Weights of a small segmentation model: encoder width 160, batches of 128.
Rows from block 4 of the decoder, named by matrix and row number. Rows with one number belong to one channel. Each number is 128 + 32 x the weight over the matrix's rms, rounded and kept within 0 to 255. All counts start at 0. Numbers have three digits each.
# convs0: first 3x3 conv (decoder.decb.0.1.convs.0.weight, 144x144x3x3), inputs 40-43, a 3x3 kernel for each
# convs1: second 3x3 conv (decoder.decb.0.1.convs.1.weight, 144x144x3x3, transposed), outputs 40-43, a 3x3 kernel for each
convs0.61:110170219109122156082031066148144133156136132110109141172126111123149185124128133123143153130144171074099125
convs1.61:186172125081152229045095161075105154150134139108141140132055122130109077135157070129136149039073105086133160
convs0.62:120119167086120148140129133154145025118146114098122187149108092172115140160121192089095109079112111102142110
convs1.62:074084109126117128063161139101090197130086120184066087101095038122120081111146123124186187118143170128153146
convs0.63:121090085128132140117168103150165109124125124136115122128126140139175130155142144151162106155128121173120119
convs1.63:112105122065098125104135126119125081112114129097080123121129132142105135092137138161113111135103118148115071
convs0.64:118100124129124113127128086143115111102127086142106066176131149117108146124116174255099125244163200102255105
convs1.64:140083119175114127107107067141150114147124170127158149131141144131162127075091094244000049000074000155185000
convs0.65:155139114111121157084106109137141148125163129112115133131092122142154154113173146175158130118130172147137129
convs1.65:129211189086139122141112134162113145103139150057148122198041149065041144151191093157147164108121086157167086
convs0.66:158184190125091130133105077137114069121125092148156179098135146129173149127120089092086088177172120101129124
convs1.66:114132144129112123040083082128113077155155163178152159140123122083113124071147161104100106112116103190194159
convs0.67:071105143117087110067152141127163088054146150114123135120115129110114160125176142226016191109221115155074144
convs1.67:077106181180118137145133184148101137108147148119113156090138180089128186121138124094153061139052148052255000
convs0.68:153037216166148023027183216121116153142076138081142085163142180152131133097134130138134112170121097141135124
convs1.68:059094207217113093039207121156105142108142122104153124144148140147106109107128120139082113147137144123136125
convs0.69:170116153126111129210145096134130161118103134086118138199187180128175183160110061182097142167133178062108143
convs1.69:114107076072091133095119128150173211140131116030113114198163117072124140142086110115178223127145093162154073
convs0.70:153139126140129129094136136184114138152115127093109123133103080129114071120115127164111094121132092089116118
convs1.70:140120209151128131078097109105067137125130133118170121136108115132151130128159117155153186202110101105048050
convs0.71:112097082138122195128166133136133157129110139146126123118109137125126115170180135150149154098088101108116148
convs1.71:118123128112115101140127092139184121103145148099109092072128160098107101077088105112125146146125104057086094
convs0.72:162192166169145128164059086141137086097114118119129149148155115161105103115112133059106161151095162151093160
convs1.72:134164096132113081029064044105098131175124095178107198111117130186141095101110089123142119130134068098144130
convs0.73:139126154112173142181150096177095101208130111168181137129130078144109124171123145088084144091111125113141117
convs1.73:174113054147102124165156082097063089163105058152180123141163068151130093156106149148141155108148153082186183
convs0.74:113136149134135159117128159177127121115136126119118145132157133160142167148128104154151153099109151138123118
convs1.74:110154164123141133123137138122140131125118141137125132151123138107143092122116143180165166137146061082063096
convs0.75:126167087120113096122102114079101182128126084116111126234094060089107172071169133090124095078113101134112130
convs1.75:166135129147136127137166085159233068202126088067074251111211159124126158172079057137107131104121165071110178
convs0.76:118088061129112153156137104062107146148167197165107147210136041154092141085109152122147105119127111143148175
convs1.76:121140125118156126157098145104124070028102162144241240132172183075183150210112106072142102159125133102070218
convs0.77:084084142166106087118158127068108082099076121150157183132097119142108123123173129097149144160104074126170137
convs1.77:123100158137134097097151151113128079149161118120132185139127142125135156133131122119099116155157127126117141
convs0.78:177104140111126143119132060138124115118131099091114175127098131150149102101110114143112115094121150120161128
convs1.78:153140104129131104089120035078121143138107141165161137105136162145122128130135141104116111150106137128148118
convs0.79:148104128127137134109122114127164119122134089076079149094197135148112158081121100098147118093115172116133138
convs1.79:160142127081114130130110066123150173148130140124102163151110139108137168122109152133157090113142162126121192
convs0.80:160169212136169103096122167146135074125140119126140141176120101142150115133137121172122152132148081156133133
convs1.80:120133137164103114036111106097121158150099130147110115119142114102130124105107106122160120143119143165138078
convs0.81:158068047145138113145171184150195103133142148152141157089060132193111148116208095101095187222068174001147207
convs1.81:064130087141116137201171136127108087109132118135070089120073154070123087160129118081103255132177000012102140
convs0.82:050083162146118099109184195149096108130130153151152077134156065116102085134113090105114069113133095177115151
convs1.82:104102118118146120106155122160132118080096116135143132141167122138130110105071148103129141179122113192118141
convs0.83:151118160112131135141137103140153137149145147155134164138136121129145099121118127127130130141130149145134130
convs1.83:161110126153135150086145139140131133118110126074108142096135136151109142141116128186153138160131103112121093
convs0.84:075117107144055206149167002178097093113130100179129093090123101154093098214176084120143151162096127114172104
convs1.84:173077131109187095130128191122105120176087130165102079111073137136134079155119184112086136113152106124156126
convs0.85:226138089057163132154105145103110134141093091094119061169116162135151106084118104086202064108127142154108133
convs1.85:085153084157068163124116046209143112159142121091139184167151156134127152039159146126134161105129167179107159
convs0.86:105073127157112106138195165194126049081117210136135121122148127126110161137155106039118127208127069131147192
convs1.86:110107087099126115140139104139128129114119172174103095116140126139149097139104157120067119137143125169151176
convs0.87:145131061084139139100111168077106135137145156211145084173182116148133059108140165155122162079079119137227113
convs1.87:111094128158132111190168151133097090113126134103125147131140168169131108126129059120086117097134161069146150
convs0.88:075125103096117119088124126117149171121138149119131135128150099113162123146151169193123143116115105116094176
convs1.88:095144172129146161169124172107124146155134108063072128100142128146123141165139081038186102196127159061081061
convs0.89:132164102115104075119099118103103087171096113116134112144133120103101175098129136096131224108231081192056107
convs1.89:150177172140166115125071111138143156120132097147162146106113121138120133156106082117201044180070136055159218
convs0.90:121142120168132099129149070176113114074052096123149114161129120093208164103151086087051118113101131147181147
convs1.90:150127161143136111137126126142123158142223199047104072111072114073073127184148185148129147097121162122151153
convs0.91:121143154115134204183101129120149087101112142083110131171128148146136090123125095109105091161039155172093149
convs1.91:160173081063097133108084068127147198151101100147141124149132156098078150072139074105155088096165149198185136
convs0.92:063110152164134110118119151116105091134122138121126108150144074127081099084129177171144135127147184087081122
convs1.92:123117146166152101088115176139115140143123092148164147096130151155194161135093096156151129122140124125129088
convs0.93:128079104112134123105140103147140134150159165128113126198095120132115114137154066033135089119129099098099134
convs1.93:133119146165126095119132110143131141093101105144118106126113133080117147120112101124083203092093144202160192
convs0.94:158096112124089132059098139123162133175187115147093094196155144145106107077080126103128101082139101085117134
convs1.94:108130193166142089134158097140134142098127154100120146132174102122150121118116162129136128123119150126090134
convs0.95:120113033102131149088140182185127094154103122111131149176074103083175107164101173129109096107117113154167130
convs1.95:115088139104085154200145151132145125102151121118127111061192047129091158148150081119067125139152143156100166
convs0.96:125166229127197079022020207137174136170125104096092151074153083117154115169121177139140128091110133080111080
convs1.96:106186176143076181055060122131144113135111109137094085098132079143116120142125171156150153076159116142084139
convs0.97:122085157164152142109085124091154160116110100133122109151149131090095107060171126068133152142106134162091113
convs1.97:092148164086127086109163101126090114125112136103159151125098176123153140124178137168161149173133090095161128
convs0.98:105052065101120099139151146124142147114081122107136100075097159124107121128121148108170132145139128168093151
convs1.98:061153143170145148177214188101109105130132136103072132067156124116108147130163149106155066106098085138102140
convs0.99:133166125126115156141115075088106141153108097071148092149136104118169113145084122179150181189122142136110101
convs1.99:185119118132129111082118073137124148155135093111148173157192116134143138146112109144149130147110128092121115
convs0.100:126140145188163097193124046181100123156093078137110079172101130066114194033107108086086089134077112151137121
convs1.100:178116072156083048091115125169127103168177112114125086079150216037120205150177114176137145186162098168125131
convs0.101:103102098142125144110186145147130164098068134131082102153197158148146139106124129158099172110129159089106114
convs1.101:115146204134135131140145152140166137117144166111123129130169144140114098146100188138144136091121117132116083
convs0.102:092113168128112105158161131039177179034134233133083100101168195138127150163103038115102095123167145137179134
convs1.102:149129131129101118070111134151169156131147194103092127185111013141138073183158114116174190098141155144126189
convs0.103:093150123148111152069166137121162164123147099117073089176140159072171114124110119075184131166147120131128166
convs1.103:152087142123144157075129127151140209155124116134101077122146136155103139139123014129120077127077133061153156
convs0.104:113133077115143149165181162119115121130144143153111140118166168130111107144082131229009255083178093036173032
convs1.104:102092079107088098110071067132142174098104102145159146114173159153133073127092130208097129159094133059187116
convs0.105:120148163114130141105112143125118110089099111072140107073115148111136124136117104115132113137166140101089149
convs1.105:094115130108126140090116141157131170119132148122092105131149115126101155115136119114184143133105087080093131
convs0.106:130165128128140131164092125110110132108087170079113099136155097186148132120097118147128106115113081129104105
convs1.106:129140082136109098154095116142145161100128164100132153157166136111130105138113117130167108102150147145147101
convs0.107:157147105137104124132101123144119059126110130048154156120098115116117138099172178138100102074136175129163174
convs1.107:097177151174160104186108058090084201080101180162130114093098151107138170101171133109179130128134108165136116
convs0.108:125148104139183117150105130092076086139154114110197105151132136138084123160110122120108035211095144232020127
convs1.108:084144127139101128152067105119102151146131158150144183096127090160121104163156131123255037069173070237207097
convs0.109:146098111092120121110126104120068192114120170124110154145130138131119140144104121182125080128109125110136122
convs1.109:145157151147132162134109089098189111088155130089130155107163149158138140155149110185123199151147154194142116
convs0.110:068103206086109169108150073178178103166153123142096132124172178189152110134121109086115162111097154125090116
convs1.110:136091137047090163065122108142111100120056147126066162116117200149128083143136079109130164161158105116174115
convs0.111:143150118128130145078100182094162162104153144127104112098130122102141129131114111147101095129114136139106109
convs1.111:106154185093133169136098120137136120103145164110098143143129108141137129143174156147133112111123148108123136
convs0.112:146127134116147125085134057134153121150129188091110083153134177161136137125109154152123154085157079132071101
convs1.112:161187190164128161145136173129160122099113078129104122106142162120140140099164101166165144189093154120147068
convs0.113:119140142099138122138110101110173135082173151121049121119093078166132107129164144128094079125127128155122137
convs1.113:060116136102124161143146149072177161092099138112045058042060097159107108123166190083109166105113121141137127
convs0.114:186129101126144085160103194140146094125132153136185181164079092125128104095138152084082113096083155178194200
convs1.114:044143063149125080119120089116112104088130158165114169127139106169128136132159077068028054094103156094202153
convs0.115:156148176068131152080129155122169135127149139111124110150134125163148090126137103083134101131138130176132125
convs1.115:123174158111161176092107171144141140101092107068100122127122145137132113130161170153106101148114124174143167
convs0.116:098137178153156100054078151192125081178101113125179135122138144131111082124126121126124131099143164082122103
convs1.116:025174221200117120115140154143089139152144073173162108181170148189152125078139137113108125145144156170182130
convs0.117:158110146112152108120156191147090082077134172106102131126143119184114152096155070119107116139123101152114177
convs1.117:113119107174090128114160101119122148091128175165136069161112168102141070145093169171165144157150067122091152
convs0.118:171128115129116094113118105093108153090162211150152067106195143152131142096067171145162122122149111160112125
convs1.118:153173167120182147109087116235081065011080216083166142120191160140130137163114093087161108141130149173146110
convs0.119:106126151146109088085176099082184133119103123132157104127099120052128094126112146072155116124124129117118137
convs1.119:119103133123136146151159127169136143129134132110098151110153087149115163164127106125132168125133167106078183
convs0.120:185124093133106111081106117163046125112136093137128092172108197107128149072137138123139110146081128117130146
convs1.120:106135184157137078136110101149093100160097137090196120173151169119172113115105128131117136169147105143148146
convs0.121:082099160070131132154142080209145082200139114089103115184169175120139155085083112121124155126132149066081129
convs1.121:220185110150104130056098149143158160145127096136132130142137126099103177074156133145177193166147119142142058
convs0.122:124104105118149096132119114123117100108110099103136154181142116141148158168163146192189166104133147075143205
convs1.122:106114164148136143201157097133131135088130187131133130116074112159104092152173122116129145146164103155027043
convs0.123:093133098144095172081125092111087125108114141145164107088116141090095120108088074106115137137185128172155167
convs1.123:188132136107141118105065121129107130140167161155179135133129141072138154127133180102120118135077105089136132
convs0.124:089130121130154158155122118084087180125132122078108153214122125085135144136151050045117111068085093140148131
convs1.124:142150123095092104154107140058121134114119140088152156180065139041159200152184104117133133153162162226161212
convs0.125:073116140177090106112124105119170094139098167141141090149135166110123113109118136143091113120112098119148074
convs1.125:183106135123132098103125139180109121092163136118113154104148136117140145147137148115097131145145138161140078
convs0.126:123099106095091115136096114145169143128135141112149115121132157134124137146157149147147161153108113113109121
convs1.126:126115128105134138148149148110116161113122151129078086112112113171143075138133136095133136143136106119115075
convs0.127:140131188138149128164160133125113094173156094159139094090114119098115148133118128152109124140124129148185089
convs1.127:158102110097103106131153087142152104145151106148158169132103148137102111165145147152084115145121150100125152
convs0.128:134156056077109136107119134173074110156178124194191136135119161161115140132134153117175080157093141153155141
convs1.128:040119172122126123181110079117061104132119138157168113132125127141133112088126152090107058107117089131091194
convs0.129:094145140131134150151105098112110134140101129160140148100130128110140159129108101109146121119118131143082131
convs1.129:163118179059095150107090046098129083159180137189189150144148138110138121110105143104115112123119117149121129
convs0.130:102122066142139116147120146169135135219160107104110160167095104083072149087147118124094137123150175154155139
convs1.130:090155122112091133190123107122166176188095025159123100171182140159163124163100094090092093054082128093162143
convs0.131:105074083123112137165142112058101115080120179130149211146130152124134124117123139142150083157146114086156131
convs1.131:126117053166134098202149151099133098111153155099139190117138099145150125147156126112157136130161087176141107
convs0.132:108136091097131137119109103072069106137158160134122091131103134117103130144093114126080084102106155127176127
convs1.132:194114166121119118127096140136112099128140139167195152167116065142150106177138116117092139063120171122153172
convs0.133:060151209100167145117184160107116136151088175146089193090131171153125145141117111091072085136112137092086151
convs1.133:136090096120075143074120177094151129095141120140165136100145162092146153109128152128113161151115140220142139
convs0.134:094110143103148163125141127172162186132193118132166092159166055174145042065073111116090104105102130115107113
convs1.134:154059147119095106116172098133116116119153114094134071091187148170128155145119181155159164132172129126151123
convs0.135:067086103130087141138213255239153124162127113051123125126176120100125171109082128146164169144152111091084123
convs1.135:052038078079139108193202161152132188141131072122121047149154129114134139130119143151149203105123109103140170