From a checkpoint of a small segmentation model.
Data: trained on Sentinel-2 satellite tiles (TerraMesh), 72500 training examples, 11.5 epochs.
Rows from block 4 of the encoder of a small segmentation model, named by matrix and row number. Rows with one number belong to one neuron. Each number is 500 + 50 x the weight over its row's rms, rounded and kept within 0 to 999. All counts start at 0. Numbers have three digits each.
Before each neuron's rows are labels from the 100 images, of 14976, where the neuron reaches its highest value: "place" is the part of the image that holds the peak. Only what is clearly more common there than usual is listed. The data: Sentinel-2 satellite tiles (TerraMesh). In brackets: how many of the 100, against the usual share in percent.
# fc1: MLP up (encoder.blocks.4.mlp.fc1.weight, 640x160), inputs 0-159
# fc2: MLP down (encoder.blocks.4.mlp.fc2.weight, 160x640, transposed), outputs 0-159

place: top right (40 vs 14.1)
fc1.623:504488444548451452520393494535428610527425514486473511548530581549526465496597515569484504636541471499525529546609503496478515533540401478480457559461447443491447519535463604480476550428426506557424511508533372503514555493479612523503449506528433486488441513561493610517571525587449639509436517423473552516428389509514518527477452479537549457510528501390555485520514459443468448451503556541454432521458544404515592546519440494508488483488497567476507492505478517532496441541504488
fc2.623:504495530505564526452481473504477511495487485522403511467356572592430429412434557484508557574536566485510532589582441471578407519531529585435546410367444512496516543520511501541448515418375546453483500452513598507483487505524429591488440489582511587522433509500545581514490490500560468557468544533447460446443474456433530498544459536476430462506555460542524457536533476448515559487530420442367513573563523462533485514459479446535500484517475527553493440431549438538512512484536503

place: top left (37 vs 14.1)
fc1.35:544483590562527503499529453396454543530492508523503505480522558543501530541519480421473498580472580545460596563574469537464501480498487548474495509584554510507524499485524523582552535479525390558544436541406520423584656358536459535496502509488492517526516550532493505536426563455515555480547468444600476475486455506456550511472437483474572499590580538431499421534503549585466464506537455489486374519495555471484476501544452530492474477555575597510442535538454495542674532520479493
fc2.35:498470440495407566562502565534407580409433491500562544434459532511585496556534556486475589497464419512510449481504507525437504521428561521452511420413574516513435517490508570617536486587412462555390462545490445510615433488516471516557496562447529636570499499472571554547516515516430473545494497559470477451452502516542510554507517470484508461461455474537538566586485498441442521554513545475488543427494486590451533408451517475475433531538592505474556513479419546496478566593498454

place: middle left (26 vs 9.4)
fc1.106:511633467541518417420447503552534542573518455536529498465524483437516526543532453493532538519457499537464448510489566462395442484513542478538565628418582595462577473455407549465483481484449502588486582513543538481521482534489514497545554496560621572539558537531540433517453544529477501566546414456538542472478525444479473523459508505460466609456437578458470546440527488491512583566579499546559450614422544445494457590534457467446526429517531522498418472495595435492501456534524454
fc2.106:468475479506503516535478452530466438584548513551627542477493455502556632530459521502523484520493484574478597527458495518501525535544470544474407557457571540563544514526489532547543450400478545585476476543456432483499457541445405582469450441523510573457503489473478513463460537507428479516495474468524451471485503585473465487453529554561460569504531504474609490414488360512538541485435592488416436579474453544427480485494565473569608563557376498408454596492476560519444476505480454

place: top left (37 vs 14.1)
fc1.176:570411571547476620484537509539515601483538455555494530517503400527591470499462569483512493520533594456523610589571427492507491552623462524442504515487486396500526467588489526611548604539523589541404511487492384507500572531519536447596556464474493472526468551478544458541395561535542525448496512456545438463522449436480551523509400573419480483533505451499474548479476485519523573525530482555513449500497499512542560547468562558482442520535479548423470530436504474508565566533522482
fc2.176:413560481515465503482547452496491512494387503556516528346447484458445493522597499580412499523443467412570487443550565485524531409425480429501491482516447550424547523517475495677536465461498475521452535551427401513484503555492530501504567514465428472460544562510545513503457420502506516438457502450482491583482594547433459436584499512455484489535417524461541535599378560465511527494489356502451504502537482547478565529498560487482590482487488504505530567505494510589523520489480541

place: top left (41 vs 14.1)
fc1.306:475513509470455509562448459564492433470506552582493543507484504496378570492489550519406495456536581529443479527480424495375523533413477516497466474490465458548390482524579602461402562516667444515505529428456446462525467518472466448544589454534471482544541550404581473564548411499495469564457516502561514464489460512553469540456477407482558499472483468560472536499566558482463584552491522503498495446609478421516547508604496486527590474525511486554494463469498433536513465381485509
fc2.306:497422467562529500452555409427545554601529461492524539485502415413481452555554508498472449494596369528554558491604496584476486447512585516476517579483480486512492506482515565577443510515470518513460547460514583564548502554528515487560579431580531514481504496398570541504506534412463441494437562531456560558559483500482477415423612477494454480488497425509478530480543502496506392463558473491459575442393500488477500519540567475514560514531451467434555529479445526470488470364429574

place: bottom left (32 vs 14.1)
fc1.191:453422495492521514546485543492463481464535513522491579518583387512509472412489470511412493529525589458459432472494492403594432505489497498456394470505507485457543574497553493505439425495460522536485608542507480438434441478476484467529514532436515568528572588590573522506394515502618477475442566527497537603499465493472530507537504501491513515483517611480545480534421444554475495484544370494527515508525539469434579439466478557657418588481457528474545474500444562462421504496566548
fc2.191:535466439483533485466483536557503477510431524571415502553452426491497517529515598513599513497558535640556459528529444488561471542352466483561552511465571445467569470488561498429469563509401510465403484475464514460542536458456531393481441458453421480554485553439552484473544489542485527555491445532516434494396534466375496555465587402502491548569489474494487520538509470439491519548517513511463490430557556522476511542476428585514507556481548432360438554480462508565508440478548463

place: top left (34 vs 14.1)
fc1.89:563480536504422576625467555480458514501590520549422486505523388442518565478441517539505491562505477530434603456485495441550367588463585459566497527568486464486506477503512520591547513563516494485437496487570518480444518535482549553555465473476604412463554482518524518564407554444511518485525467436445427447530522459486581540495457499538451475432509550546458629504563524432484575525458493441540473458546521453573504588434494558422441519524494496436569461469448550484419584517526495
fc2.89:598570553489530514458556435475416530509459503503509510476466462511484429501512502448499554433514479499402541499456463499558428589413597488507392497495562393512519488469510510466531483496539581582569473629459469561542520563435541482554496508463457500496491582539446493445509384443465491640492532448492571497415545463527416438538508566542521483495514521488519451541460557484522525535472458469505478562478553552541412566487532479448482481469529533498554506453546310493488554427473409

place: top left (35 vs 14.1)
fc1.189:507519523487496562440494515481558512472558534545519581425399482524477412532506455507462474466539456517449498460516450518405499494451552527433436516529532475483435485519504499552468544510568420419518544427478437574543535429542483481517657546526465582534513542562442506567508468496455476513409493455567545635554460581499552472377440407477449502509513455469500519524411525452515459459494483549517576559527403483557511563598448484528551410555577410490538525453474433445493484413542464
fc2.189:561522524521470522476557608559471414533497514445561463515470489548443429476515479514438441580506498445474484552551445470503417523500540469387539559518570492536501551466569579501584594568625486567470502522516435456491462511486495469539595495476590453508526534477505557428560552512468519559558461551535468652471571570569491491577510502554450575489476477510507572554489493452601447412525504530465537598557502467530508479518503468543558503476486422532522426479409591528529481544557599

place: bottom right (32 vs 14.1)
fc1.296:513441498561540491534392551501451485402407503503528505449558464562545516513410555327411448559516599394549471577454542496510489607550480458473483561526538554484507524421545433529491428503551567465520513536410478490588449496478477407562511461451472540481565532575467516400481525516561385564509460498548415576479492548450507486496487505437473434513439491524561501435525466432387564449452503500539536507518522533522542467528515535442550575496503576460522525504545556484538508474478493
fc2.296:587480504547629577516469526508519458483487546587498448491466519522471555553524458464525593495516608565574451499438593527592441433656459524522481497456450509486484490493494585518557465467454499572553562566341516533581543513456455463526593515511586551481514502483523459511506449535490486537551420487487523536510442431512440480523536544466400516555398437509492415438446474468472504479485473472432532490533489558495457478504493532534474640478499511455622522526550511406480518520528502

place: top left (38 vs 14.1)
fc1.193:523469542459538508505393531557468472492467599552602491464522467470431497426421573428493557576523487469456479540505472500441559547542488498538517487491391470470531472512581487412475477432533449459451477602522541565460432533549452511570529462476504576540526518500438579496501485585497509569485550522518480375449487442487452522455549503377586526585450413451455545607488539574541492502518515452470523442496462463558430451525408546489565576450438476554530603576448504448454502501449530
fc2.193:522467465501592490413550539441454541474422443529461546467559436418573542506470560390469537473447430488484496520502514442533477462519404535457369513517475495536465535566549486526505565398477515500502462526500539528459549451503383517474550419545437395569491542487505459549411418498502454401475508609524518468439508496464440484404433490505555508535455514520503526500432516554470437425518499544499485655505550420504474494496484469480389564450568516585468518518487468476480437414490560

place: top left (37 vs 14.1)
fc1.628:438554536571429441470539516489495541429471568528501442420500600505507508514443438508511588489643464473551523507487510545495500408535538525517502519486520512508538488506565515568461501494448419509468465564512542532540596438519543514552525498516347573457500533437481510449486427475515473480556474433525524472404524493553471422601465503486489545589547495475501377576425535446564355479541532511477543557399452516542472529601571516551466488537543540555542570532504505388460450486519536
fc2.628:469575544499523480548467533486545544498534439459578542552462475521532545555480488569464513381488440511522460544447481485479615555409564484442500532547482564439537405540436492553517513438457518522526417491552510570524492408542461471528515408380467425625529613527503540524492432429486502440536517397484452486491528486520500504415456492452538516560466490574561530533510402462589547473451556571581544526528494530430434505558600496464564501502597470498449503591483437528547455518534483

place: bottom right (32 vs 14.1)
fc1.310:518554492553450395506526462517549457522444454551479428558494456612480535473511529544447458531454454571508533549451478546520546298419532485431463497496536586555514426513514473413456557551482500462556523578522528499441403430471430529483514488465445529544443510465479565415498619540618578496479503528540493405578401453458474572502493449466469483511546501494486598516524510492423498416506429421520551564475537454567503468505490553496539475497540416530521455531564510474558467498480511
fc2.310:487540475486510597560439542524517483421531500526573514473444567559437409492525478442509489480498570549529461481487494560463474485563541401549554453414475591562511430485425468519522514484479523573404446426523505496472595615393467570498502441521482542575562448561625517472460450577447422413502536461477535460512445464509498465503419496490469567578488494566548500466513540479469462508529493612434533466383543534446476521523537531413537440524498489458596495556455385529471495499471527

place: bottom right (36 vs 14.1)
fc1.376:459549464480526506627594519429451522472473638498472405593454455508521499531530601507509476414451498465471517484572476514532534526483540535515495546603496503503438525419549518403444447508482540455394512437539431462491566543475559460478481464534492458528386417552446503493549490622417585509496517520469557422526588462646567476391468498522526522439505489558539420512463478478483538477491503511458469486480423457410480426501418484568467490541522517491443426468515490518528515488506528
fc2.376:487497584661577480447472509503439493475526614396428519555528588565497438549481540416489553467483506400500521552514573430545542514537522531462469539503475555457414450483509591512426458427580519451509543516545435521539533461501559517435513447518508458503456565487553457523454430505433583509548493491595507482528454449466568449521570529483449451461487545505479522516621527485561492580547509595450514473453549509507532525449590477458497478393497384532516585558446486468528548545485459

place: top centre (25 vs 9.4)
fc1.496:496501463492499515496578479458417510519530459535510531467511497519523514424470549580487544463456582468542535433472471515483561549574466527482472508493448478590423529422400474528520507484508579506462550412562501458484400531524536488582426557523542549461500503436464569499459428514534542497456478477536430445493375493532543514549522630427515480532500515511509534486542429463546515515504534468561574494481450521408458460399485408468510522602462512453542517428554448472285594444562480
fc2.496:528480600513401509670570498503479504495440484514446456502471429658458413562484486452492472509541385490474523498521463433535485534367593524455517477466469432531457528539459502549471507501485537556492477519467512471431557477480507463453507539463528475524577610545477485486475462573453503469503496489481524611514517462443560518534512477488562519476546466490565508581526508479562510519538455502512557532528435457562500546435538418469367562471483491551451629532528549415608438499554454

place: top right (32 vs 14.1)
fc1.523:496567477551499505594588511599465493420482558457436491481466505428566526474499494559484516539533502558493507511531505583487472547527466494489511478463402510501448572510492550573472473469541420548660497549498463518549548476487439502469538483472550525508485514552544509517458660468474627590471580457442511463441377468484493495524454534538549468566512571494462500555478442378570540512535520495498430522543450552544408577479488532558538459457412479480442476538540475473497410555632504
fc2.523:425517532494562470412448499472381438572474567523513601538496574558541578471520488555399491442478540506506556499525517458554398419507412497576491507502555503509514512484496542499549563527507514573415473546492571516456538505528455515642444585584576459480472550552526503512500568543572542565530527493546555557503426525524436473498571443527528443459609529494496618600528460546530478480494554364538488573473557577503522533426594517513492508554492473472485459519562451472492484537512479

place: bottom right (33 vs 14.1)
fc1.548:541491407528490563590473558478549342497612506421467502469514524459535479453485498541565448407404566458418541476479473419466494568516425477393531516492462473432530498522519500478429496525466562520552498454543516443526503465537484489554492466459495418538482463564542484531464621509414504574564506517497455529551553409499557510532482515429468463585606503526553543447529500418447550456433426420536453423513468476430505483525501556528452547526487488517608536472508483446506506384572436
fc2.548:432554412495520388475510500495440481456559493478420509533526546457513414468582567526585570460425537495524504417556472585551506455507502477554565559604617477549484603499547490470493501492484493441475613628481520487429504459536537520510465474504419427459484394498456546525393462515486570497533467432536494584428487491491496488562452404437497397554465438514428451528543485531540530511507534523437502417474457496445468501536506513536428400545463502447456471463423492445494460522575517

place: top left (56 vs 14.1)
fc1.37:499480502500504608476484560533499476490440536544521412468505523557515573521480489463521524493577539408388641515468444507426517499486413551454504553535432458460514529564453522503469577505500316456558561439512508480546494553554526488397489573496506496504484490518544476546557431521486413557453539548504507546492467490470483423579469466518464470444461449479469531397516531506577480497498514492527434602438575414454477542631440494503595563566427541488523559463480537508498525499572414
fc2.37:507461536529555522483470514490493486387446529518554464509427539571476502539521460504454486508424573455489502515488442517518519470532490467486448427429432503575529592586431518542542625558474451480484454596525497462471512450599450481559480556466626473457446475482531494518487576493534541508560646480575451502497515534606528479521530447472501482571493454571513476480548479468497377561551539470403695469430546479447522453487504432503532560479465482543561496436499450453487488481580532

place: top left (40 vs 14.1)
fc1.534:492483535494476480542474477545457479523512475533529485445584474379501452516491605463476519517480533553470494486543518496471514533489555493430511519582468474487476458501560569479475418482509428460539518509450472464566484434485505504633622468400466479485602577472462417519471531482499455531596554483520527420428534402527349478492557372474591531540495553454508500510392539543550472433452468486584507491567449526524528581484518551559536555574488518512591591440464411518441527463538532
fc2.534:484463484491591459486536450557446429580490446505518504525549430426444633577489522425523548481513493456561439536442575485475452470515481441434403444422600534578557455495540498636542584574520490520478553514537572525374472445464614483515458374593519495486422508461468489530530482488452423515479480510616547571444539467515442537467518526496526540593480463542495419550484511572435477512510534424445455532468478454500479494481555470582495507468494419484478439517528478502501471466487476

place: top left (46 vs 14.1)
fc1.364:463541513441492469570532457492525459587478412423472513570362417453514471506397514364447428503514489506529543475555483400442502599502469529458477578545520547512522435430493423449629522515462627541510488593562496504539506512472458553515496445516532533524493475514498381527545542448504501415408514485501601501504475402500484376503513509452504536466468534580455500517497433537531477489397513488534522530524497517558577493413517507467534517489543499438464481471525474613469483445436490
fc2.364:425569575495478591432495424505463484495543573570613462505492505406503498618532508468457624475593544513542470513453600521536527495531492528522510582501382549520523482555462527526472526546474528427487471535474497447556466574494494515524551571388455462468535466441462403475551507421514462492466476558519463574532577552455486558454521510537581368518470478433512487459451428498413490466543525453624473458482539476482471492478526569506594492474557469562553519507534482409546438557458495